{"model": "sound classifier", "dataset": "short read English sentences (LibriTTS-R)", "train_examples": 26041, "gain_aug_db": 10, "n_mels": 64, "hop_length": 160, "input": "log_mel", "spec_augment": false, "win_length": 400, "targets": ["voice"], "num_classes": 2, "arch": "tc_resnet", "norm": "groupnorm", "hidden_act": "gelu", "weight_standardization": true, "depths": [2, 5, 2], "kernel_size": 7, "stem": "single", "widths": [96, 144, 208], "label_smoothing": 0.05, "loss": "cross_entropy", "init": "lecun_normal", "residual_init": "none", "optimizer": "normuon", "muon_scale": "original", "learning_rate": 0.0088, "momentum": 0.95, "nesterov": true, "orthogonalizer": "newton_schulz_5", "adamw_lr_other_params": 0.0011, "max_grad_norm": 0.5, "cautious_weight_decay": true, "sam_rho": 0.1, "max_steps": 7600, "batch_size": 512, "epochs": 149.4, "lr_schedule": "step", "warmup_steps": 380, "weight_decay": 0.03, "adamw_weight_decay_other_params": 0.05}
Rows from block 3 of a small sound classifier, named by matrix and row number. Rows with one number belong to one channel. Each number is 128 + 24 x the weight over its row's rms, rounded and kept within 0 to 255. All counts start at 0. Numbers have three digits each.
After each channel's rows are labels from the 100 clips, of 14848, where the channel reaches its highest value: "responds to" is what is common among them. Only what is clearly more common there than usual is listed. The data: short read English sentences (LibriTTS-R).
# convs0: first width-7 conv (model.blocks.3.convs.0.weight, 144x144x7, standardized in use, each kernel summed), inputs 0-71
# convs1: second width-7 conv (model.blocks.3.convs.1.weight, 144x144x7, standardized in use, transposed, each kernel summed), outputs 0-71

convs0.122:105149103146141180134074141174069160111166109089086127148128123126126082126099113137152116130147155113122144183141111097100099132136086114146107118124104147136114164124133122149130084106117153149172119139102177154138
convs1.122:138118100118103122146108135154103129145156130139128143171094135123092107128104125184111111129135122173118144131178161093137139141130122138133086157119177182154124151080157145093120164157104090128125123140126122134075
responds to: voice: female

convs0.64:162127112124123110104097099127127137162125145140091119141092113109114118140106153160136104151164193075114145159138136129144121162167154088102157078128141150141112128162117066122141145116124061127140121143128085141128
convs1.64:193113124075119163122153151115168179129100135096099120155129129116125123151155125102125134122117166131156087133084152120147118111125097123111156102148128080091117117069148132109121136107148113175097091077106114163101
responds to: voice: male

convs0.39:132105151148083112111137128139139155124175106116120140105123167118122137147108150093102117124178115099100167137174110127111122087094104138124105145121095129127127119107130160091108132133135132112117124132097132174139
convs1.39:148128118149106125121104129136107127122136142155207121119165127100130134075138119145149139101095160135094111154124111126086122149148144108187156149140103121093100129140129137102156099122082130134158124088144131107102
responds to: voice: female

convs0.92:155151142128123150151172160159130114163109089143123139105116140138140129170073119086129137116156170141119162147133115134105099092091086126130111100106081097110066097139090171178162114145116113117137095149108163114129
convs1.92:093150125114130134183103149136122147125125134190152134094166127087136094104113114132142142114094110117132135158130149128142104108149132131092112090158133131110106138089109136123098144122137130105142164153152177143144
responds to: voice: male

convs0.106:142139158129136107130082126134141151146156126146144157073130100083088125187113147104128141112097150122146131109153103119141098084106113121144149138153101126160140113130116151154165132124114115119094150114109117101130
convs1.106:106112155105136147120161149125170120126127137163104135087149115105183125123110108124154139133133142088105152136148197093098129127163111147096104104112115091109107092119145128152163135139154129142107114105126163124118
responds to: voice: male

convs0.128:087161145167132088122131160124127112141110119094153146116140112173155097145134148108150156065123118114128147148104079108039111173117116158149124116130131106130143124122110133092095125130083113116124175144103145130114
convs1.128:122145125125138114147126104142138086156092099137142159099121134148134122133120091135162162173121110112098153109111085160125108179096186097100129111084117107154128159114145128194155163165159111090105128148114118108148
responds to: voice: male

convs0.114:102087137110138185100101144138133136107066077146121151114124150114162170157164161085126108146150111154124122140143108128106144186140079156121161091116097151108141123110109131140144126135103165121146113157092103120148
convs1.114:127099148099138126060107141140087145149097125101101147150104140080149133142149118169121117185141146116160128136116124171122122103152162118140119148094084125123093130119137140138120155122105097107077095147172153105150
responds to: voice: female

convs0.30:132116169117112136139114121091146122118115111104114176132122116166134124090140118116122178118093082119114135133102120123056118125101116099156114109097128113149145156120142121109111122121118091110102098133125176119115
convs1.30:083168166122122118135093093125130131133111124113143126123120156122156145146144111100129084162122124080100112144163111144123144162175160141121165136136172131171140124123159123151128087094142120143162182123085132109140
responds to: voice: male

convs0.110:111110155076100115115133140114118118137138109127089167158098110114117112146127173147115154137116150133089139145118123084105124130129105120135129078113100153144110138125127119105155141115146086136127068100119135177094
convs1.110:148077076168124136119117138185144127102148103135090142164142090100158110132127146139148141150165167125118131114134128121121096106142153113101115147101125152118099137092138154117109178165100143126130105082131147122107
responds to: voice: female

convs0.10:121146124126148164139106100153102130126144128142127133160143130148148142134073131124094121114144114101109133135161106080111142121115102139119111155079108135133151123104109130114149133177108130154123144113129158153147
convs1.10:151120105130106115151114084135126150126112130112137116144138140112137120113144097134131173120078122156061110150159133094119126141150133149159083077156105163099131116154178155146147124160120133156185110178094116130145
responds to: voice: female

convs0.54:139112149116145179142125137132129096151103129128097171187144125137165116154116162140112159105118156131141090108081160151102111152124110100142140083108168134123107152145123140070125122122103115152122099128122107167125
convs1.54:152130136125111104145130159149147133144101121117148142165128078082087075117146159162106137129153176139150137123119151137139080109128120169140153128139099173114158119136141087140139141118140125131148108101130191138145
responds to: voice: male

convs0.82:148112112156120108103141110160118115122133137162077106164086153128137144123120156177150133150098153140100114116112124104107125089165178131135131127111152182137134109140102167092169097124091094123113180130075131159102
convs1.82:150125122150139165078129153103134133133142129101146172122081121100109131131110129111122117083166136159080159140099158159115148051114104147175186152124124149102120132133140086122123124126102125108113156108109131141142
responds to: voice: female

convs0.45:157101081108125135128100117139105152116133151094103161151131090095120115155145115127140109126145095150107144122166148144142100108125111111109141091105148144098141153119150138090134092123110107145092158119134104160135
convs1.45:166114151165139159095100122117079127146119115117140126170118146132092117125105141135139119138169193164153126095087152104086111086149113105133180107123116098115131128162147131132112139123127137161118140114140135128107
responds to: voice: female

convs0.117:150110113164150118121075133170106131117129119096093131153140152141126100102102148121116154126140136134079089140103121112107111115169135090118126121119115152136112151151164117139115103157102123131132126175132123098137
convs1.117:180081127168136107144109137161147148144134140126146168177139139122152138135142114123123120153160161175113158133133108119115057126136114148110144132100118148119141108135125169129174154134173134165148149147117123104119
responds to: voice: female

convs0.12:130099098167143132161133132141166127126098135128138095108105154122073121106086152123121121142108104107153125139159114158139091126126152141164151140135097127093138130126148142172129097109118151117106158140162116155133
convs1.12:181108152138156113096124146145091144073155134141110108130155108107132127126162127125107120133136103138107188101122117109099153104092149124140135128134114130136065143122106142106135174162143153130149100113170124139162
responds to: voice: female

convs0.69:191111095079168153129148143176151151171096134107103123143138138136096116177071139125087105140095109069131114156127156143135144132138122136147127105129152124116170137103100096137127160154096102141140103170115130129174
convs1.69:070120144069115127109113146117179163110136129146099101120100173105125153100131087121126149114085106124110109132147137112176120127127103147126085143090148124103146101098140137154131087081112115146125119135132138158087
responds to: voice: female

convs0.1:143098147166135107084087082164101098134123094127148121090136141106158103120155121115133181139171130161138133090129114126082095117148103134115105151143125090138107121113111177141133149142121124115111146151122134099115
convs1.1:123118122129124117140123059164165092123140134127153156101158140165150130120143093106108113170122120107162159158133115179144156173116157159105163137163105106152128162158149092128136106166151140079132125152120107117135
responds to: voice: male

convs0.80:164125181111132094118159118121160131141085136153121128111105086137145101181094111095156109090126096098123149133132112104166153160155173158108123123141141129141137146138077083134117163108149158161168104140168140176095
convs1.80:130160131119092139120157157153171143137183140145123091195133132080121129122161154139157133134120124143144137172111122116116157066127117135128141130118133139161110136114149185155138132119152136114161105120144105140125
responds to: voice: male

convs0.31:124142108130105119193129150133125098156107135115138129183108130111170113099147144141113133146174128116058105171124101145140134157105100161136118142133111135083124165127143140127077069139126139114111142154131114128118
convs1.31:152163111151134122119101134165133122115152132158179113144117133124171096099131129122145126098128142111154132111108145092125148112136175094141123117162138114147130140122106178107143151111180154150187138140135085117174
responds to: voice: male

convs0.43:120093131125142090132097146150217143138101089124107122121123130132125133124162123106140144149131100185082090112127104169149157137122153135133158122127125141098123125110118151203093182143125138118126149156153107123135
convs1.43:107101165138117155111163111092110114149159109104128136106137116171109134131161163071141120133146099130110120111133132161155139142193127125114131142166144129160135184157139148139119147102137141085081099149161111106125
responds to: voice: male

convs0.91:125117115127152137137157136184139110129138121129104145172137131144113127115121131130122095166126146137141142146146144112096090093156108105116119155143124192152116114120106148117128105104114155113136148117117147135146
convs1.91:119125102141134135139103123101104138143089110074117122163071157112120138157124128134151137108118120101156144100140123103107132126140146140089164141106091109109099144134180120121086129151134120157074124183157138127109
responds to: voice: female

convs0.77:180113105110126101122096111110148142166169105141146081173130138118151123158135170161133124150112113091106101080129103180117139125150157154153175137142091126132139096162130159124123124106085114145146133094134154136130
convs1.77:126133169053095138179121172154131118130112136108151163154131102134142163108152148110144112091139165135121129144119149124153129148108110131119117089154146159149135116127102112171089118140118091137106144098132172137114
responds to: voice: male

convs0.3:119162156148102154131116165123132095123151102166094153093160145119151083104139151100156134140129109133145130091124152120170176157093117114115101123151113116127117119105123184169136100083144095119136099156169098128117
convs1.3:114138167115132072121129126130121100122136104117134095110076174126166111147134115102086113094120105121053144126142152107138127157129110116118155094121135119107094166132112165137077150134128140119100090115145123158136
responds to: voice: male

convs0.123:122096087124135125098088135160112125131111168107134107132126174087161104119120149122156076134134128125099105161114109130100122100145106143160132139120119102096107075167160167131130133119132184167100097109149114121096
convs1.123:111107096156132154119122083113089122148115113104145107176110137148118104137162166145085136136121150101153120097089114087145148118118123136160110152128111135108094141138117126087126097101121121111150133137149123157122
responds to: voice: female

convs0.71:175126124121109137124123131116168156151149139112137098172129088102149089152121121158110113131125141127110117119081106117104145136113147094134156083147139159154168159086149102133154130137138086141128079098122104155068
convs1.71:141141123168128113140130107146146120122156141187092112173168127151148143121097118143142113133137168166170168143101156130104117173138107109139177129088158109101104128142104147105107115125138132150156119098117082112102
responds to: voice: male

convs0.34:125093127120116129141107138105132138100094083128137133112093143130187077124129123083109138100111112129168154149157143125122098126125125144113172124129149138154143124153121111116142117107136117169122150176075149104145
convs1.34:129132144159150124119122143137126138153117091129150091133129105146132200158094160165113181150075153067120136155107098135118183100151100170172107138134100116147115161149094088118132153131097124105135123113142139158167
responds to: voice: male

convs0.88:081138144113107122140125119146118121127113123133085137110098136111133122146129188119144150112125139148195095148140126157126092098146113181182132147116111137151124124131127171127142149074114088142080108136124102161123
convs1.88:125163159151160092149154120125090132126146143144112159134075132111133086150132118183110125135113126102153130132159176137138125108189109102115105179087157112085095132110148104148116129135112095121104122101121140134093
responds to: voice: female

convs0.97:112115135166117108100084148070111167080070147128147130119104147136140133114129148114164134085172113120085124113122122118105110134169162101140122166121116147077108116118104122139155110129122149157142116175135181094128
convs1.97:112108091088111128130112113115164117103144157121116125141128120146138155113157083117141133108111096145132117137127151132147137139119072131135116119160101190138170173137149120112140146164130090193119161152138119116124
responds to: voice: male

convs0.86:141096134120145084114107129141065133113099110179104105137122166133164127154132120124112161139142141146150147133151134120114119115183120174096132135120174138129127124140131163146161114151129056135154122115145130117144
convs1.86:106132145125134122134147149134178140107136095098136123112148122158117132088105123157124142100127162113115147136113149184094169138126111160126189083122109148099106166116094123096124137141100131110145086114096130125138
responds to: voice: male

convs0.93:133086149132125166113117131127119149143067106126135116095128112172118152150165131103132152098136112107152155064144147165122102111095134109127101146110113159176116143108128120152177122091152100128120101148137182123148
convs1.93:098137108113114122132161153129150122169171114192142183138160176116140153121136096106172110112144121109117119154167161105101140132117138200068134133153162130156167129156105149161107099128138118140128176103120110111136
responds to: voice: male

convs0.119:131095146115148143111126172155129117098078086126126142133181133130146128105125121114135170129133122124127172110111101092101091192157104122126131128132096091093162137139073133164149161148149125099145111098116118110099
convs1.119:163170175133155147121093154135093109133145098133160138096124104101158131103134096122155074154155119116122130133151104164133123166105195100123124072109116129140112114123132138117143137130148137145149178117146127109109
responds to: voice: male

convs0.37:121100122124119100116153135127105139121126132113087113156149107145120126137151124122122126098119156131158168151130174116130162049108112111129127151117149144155131145113096086121105144079123092127146147087115094155098
convs1.37:134144117168133115133175108123092127111172093119130137117099113124152110104062167127133118140191145120149152115154143155137119124141108107104121158099147107112108101095146124112117092155124114132157096143130109165067
responds to: voice: female

convs0.25:127084124124134115121105112139114105130140117152174135111145128120150102119129129119129128144176147128131105143090124095134084135080109087127115154160157106100105168147090177103108121158114138122122112166141133161158
convs1.25:083137133169141111115145118124155126127096104107143134108147127109120101126133121095130115093137123129121167153118060171091130128124124127100167101132137122110125111160110147150120111103165147154135129112106124152126
responds to: voice: male

convs0.73:115148126145144083135097140140170088157128143156159136124099126142147060119075114121124135119177128135100113127147122122162155107067108113094132112093112136150118101119150140149137149127079147123145139094161182105134
convs1.73:107142112162119149151161101120106122073118121106119097103159131145163146143148142095117117154090077099136125117139147160135098186123129120114148118171162135145128111135121135061128103087131120144135136100081135131156
responds to: voice: male

convs0.109:112152106166094138144169137129107102118130151096156090088144117143105142135138125097119132155105147123127170106125161133152138161094166124094120098161136144107114117143125108140120121113096147116154140175148142138150
convs1.109:090115127094146150125134123107149106090143164093153127119140138122136136094109152089120162106117129128094091138146134170165133092132129139137104079140114149139137157140129139146132161125094154074152135093120176084142
responds to: voice: male

convs0.87:141078138139126128078107105122114143123120086151119140092163159117120110119164124110178140146163144121158127075138121115136159168146110147072139166151113105123090111106133138133178115119170140105123147137174173097116
convs1.87:130128111122104137124163123154137129157155119106030165107131134124155123162147113093125120120115128092129141116113113137111148120156121135124131135108118093163100168149117120108081122159131149138080105125130115144148
responds to: voice: male

convs0.107:094105150138086114137076106141097120119090132142112086146137133161105119150126130113147130156159097105132137158159139105096126135145092167153175168119122147142090109116157123090118146098127167130126112128081126183162
convs1.107:119109088140118137104110130143092165188113135114106165163150160125163096149047136135126122125162151114185130099151097127118111139126143139118113134112119148132059153120169105151132108108112135118135140115109103110122
responds to: voice: female

convs0.68:173088116156084105112146141123129150139117122123136099114119124128148093153095160079123109132133139143082116097137111143159145109093159106137129107173151129113069096145146153126121145150131157162128136076116137089140
convs1.68:122134126167134140130146084109162153071113145152123143159100128159144136111133176126118146095146155157152111138112161146159128142124109144108145119089072124106160158129113116115131147134145121136168093143076137107127
responds to: voice: male; the word "you"

convs0.5:145125121128128101148178126095126133130117108103163143133117118144166130124140135136111152131115098124141113143102112152069088137162091115118104121130157111135127124154151119111099128178132102147139180105097146102108
convs1.5:121175121113114104125131129096161108140088134080129139116156132148146145148176101101197178109133102101119140159099087131160160116113154132120070114110123117143157094142113086130111136112154141084159153128087141159143
responds to: voice: male

convs0.75:118084127126169179149136120163115112136168100179124120139108102134101114152119145107136125138130121171187115143161162117162112086145136166113143119133155135099120108117155150170132119102129170146110145119085134121097
convs1.75:129098192109143086111162137131125150152064156100133112140150162182126114141109094154132132164121119123125130066131125115088133102142122138094164136164109133116106137120118134132126150185106073147147105172116151170130
responds to: voice: female

convs0.98:102122160115173152080165103102152107127105113055165129114130133121102146146123119079140122120101089127126114147135102107142152149107167121138138118156153126128118075126110167133100142085109142096115132154131131136152
convs1.98:158158165097143127134141092102143111116134120142120106111145143095151119122163126129122155128110115093131098114195104189165127133107141142113124140147116113155111142105106130128108081115126132148167151121157157142131
responds to: voice: male

convs0.24:126079104120149127127149116124112129124147129131108114107129133109116120103141117152140130134156133086109114087099139104122154102152142150164119144177126111140119097147173153110130155143101149160137135098167116143102
convs1.24:084130159130123151117099098135105114126136120072095147123094149152146111158157157141122118189158148143153132101070080132163144105134130141177111132116111090131117123163136106120132104124159145083137151164148168119113
responds to: voice: female

convs0.53:106125128118127155152122196097171139160120126097122129117127139134142131147118159097163119074158138103144089146116133132131097109143126127074137133144120140127116117110076145133122146109155135125131131126107171146087
convs1.53:108103148113137108100149097138096110142120102156148146143138126112096143093091102160125117156134142138165165093130091142115139153101126120141111086118151117128132110150149118106144149092112095151134096115127095147112
responds to: voice: male

convs0.116:148131121127109083127158132129121124130135053068201135107097124150137143195104148119149137114095143145125133118110072118114134114111112147136149147131089122128114115121127150123113103165119106129141130101063129112091
convs1.116:120141136116106143133187152092145089137142152103179147092140124121146141114130116121150131112134106126131136168109120170174173157109090144138154156138091134134163131117149107079142145139127131131149165102096148086146
responds to: voice: male

convs0.22:161083136120142114139132139103156163152083108092111144126105124110106107096077106095149165125117146103136113121125102098090136144163114142163128125166127084132122123135109130113136147146124104132098145119110171113115
convs1.22:140093138137105118112136115117113115170169117111139147136158163142146136148138130119096131135143117151108067115150119168158104118140155190134115115133079126150115144145127134128130104125179104138155156073125136071110
responds to: voice: male

convs0.14:126113117130133120148127116176180124104136129133102136094123134104117083152104118105108148129113087129059154157166084130153155122114163162149129081115119156116113139125117150140141132122124149120155160124165127098141
convs1.14:159082115096134142118123141147113149110127108146080113119129156120134147143134141149108110146144116115151158147153161119148118131145135133138150121109134174158142145083180150109141136123148128158125132189126122127113
responds to: voice: female

convs0.121:090116134104149167161061172103100091108145118143101135159100092106129105165100162149131143142093118132147171127139146128109055052134137109118144146127138127139144114132103105080180114105149126127139161108100121161135
convs1.121:122118116137141094127164111152125141141087104119115140170108109124126131147135128160144134175109134117170128083128144104129143111137153147130123106095150134115144075114129124114139147110131121112129110157102165143097
responds to: voice: female

convs0.15:154190124118090157124141128132078116092165128104080125198139099135136103117144140113130115181129133144138147147138131076132138150105113143117091121103117102135133168133158121129112121116109128110124121138165141135118
convs1.15:102119071107128128139157114121077128126152106137154103118132143127136091112076119157102036115128089124100137109150138089127135149101105103146119138113143147147133111102167135116118124131122143103150086130121091150079
responds to: voice: female

convs0.49:089114148122170130153139133110144096137107100142152104161122136125145075079088116118150147143136149102137134113096139068095145149127131124072108112153169124147128127114132144150128141155125123090114117159140141146090
convs1.49:146092148120124100131166098139131115097106087114136130112179161164155137132109093123119150089121109136139110161137127168103147157085173117126161110147102133147138163134133164127129107136157107119162123128161109152133
responds to: voice: male

convs0.11:106148129188143123134110109095066102145142124105192140144165114131118172171143122161145154112141087127100120085114118121078125161118156150109115146150139143122103132118116174093115140112122142083129153123097079128120
convs1.11:121141090149105158117126096107128148132114153142127130054153123086136122089059082122119096115133183137120096118116118145093122163126117146152136125157101139124138122116094095105124111114147103124154147121146108110113
responds to: voice: male

convs0.28:113128107147177151157114144142128147134136103102115106170100163117177140112124157182116123102137118138120092153157147114180113108157132120090126099107100146129098118126132133093131140156130195135146139126111130127154
convs1.28:113122156095180169133118186167154137126094202139099135118130101148136173094149142133158125153126150137153136163105129086145124117137126138187107163140105168130094138125098115106110121172131135125118142158129167145115
responds to: voice: female

convs0.55:159146158120116160133125167169059150142157139130129099101109130115104083123087114151130096120122116160147142156140132133153127104103155117120124126116144167143107138126120087105136108116118128130129138159149123134125
convs1.55:144123143113152153156123153128133146134150110176090144119099143137137125101092143118129088119169122166116112119157132135140147112112096112120122146120146147159165101111131145109130163085127153144142111110119170094109
responds to: voice: male

convs0.129:142133157114133148118118163164164132152115098127098123134175096130146127147113112127164152193146111145114109126122152128108109142089127100073161093151129114085125151129104161137093121073187121148105086159092088142118
convs1.129:142097130124101137116152110114144123120120130130096169121110148125105125124168130135126158134114095135139177144173137156094121161104142148088122127130146130107167170110129140126137096129169088134110142091167139130151
responds to: voice: male

convs0.58:152111085136105110092122122138105129098147176119125134124116131134127177119079122169143108097159113133108122090149102131088087072162100106120129136146119165159107110145191160072113103179134136153157149149137127130132
convs1.58:180156145127099094127093103150156112113122128084120105154100100138095144122140149138121142089136149152141099127118117113095114139103059078147133144122116129104130097176093131129102100096118127143144130164067111162092
responds to: voice: female

convs0.2:105077086104135145123126160080129167120111132105079134135119130116141161159107146108102104090145100105121147183168139115120102129143121111157142140124134162110129108118116143125123118102116177179140131133081149114114
convs1.2:173143137130105118163084147141115135132083098123132125131084114132075167131110135161149154179136146115158099138114127134137084134137109099195098147183121118132119117134103126144134119145136088135139161151164111130115
responds to: voice: female

convs0.142:117141141168100146139153130079119105117135120164121083131121123117142111136141154123112144140113185111090117093142146108134107102092153140171105146139140173142097200120119127120132066117094119122146181143124134120123
convs1.142:150114094109165099165145152129143196112136157147098135091134082116102141116095127156101138090094123174134100123158130162154151176096112130140089144180127159130135114109136106128135140130102115110105138088115131136118
responds to: voice: female

convs0.81:132131177120128121152122130151172123130119140130113138119120112136213115130181123146103126181182143137133137113143151134157080149105124126100126097147120099135098156127140110113130095116126150131109155116175121088127
convs1.81:105097105133128159098119155133173099109126124167093146115122154125163152094136074126114160156103104139131131140154107071102167133147154138119085116100147100119145141142130144135131161170168141106151081122206151157151
responds to: voice: male

convs0.137:121159120160091110088092091144107127116109139082139095066136117156147149128134131089124113131148120124107158101141141130127140109132100139145112132111155126134166089139159126116171153128099107136112111151109093132160
convs1.137:093124094071141141092106109093187102132109141149081150144130125138101111144104112180107125142134156127129101107140155071129103136116134122118122143149128187124113128112117117164105114121119097139105174148174118132149
responds to: voice: female

convs0.47:135126139122149117133106123135149160117084111141145098160131149112121082129136135093124149075118110143100155100121150167075131131154141157124104109125144127112098157159110107161108161111095149160153095133152099092138
convs1.47:148093116117171138124141117116123079126144132140107095090127155180141152095170171130121146130123145134098135153171121091163168116120082119163110156118133139134102115139154110161154132198119129126142107140127147118127
responds to: voice: female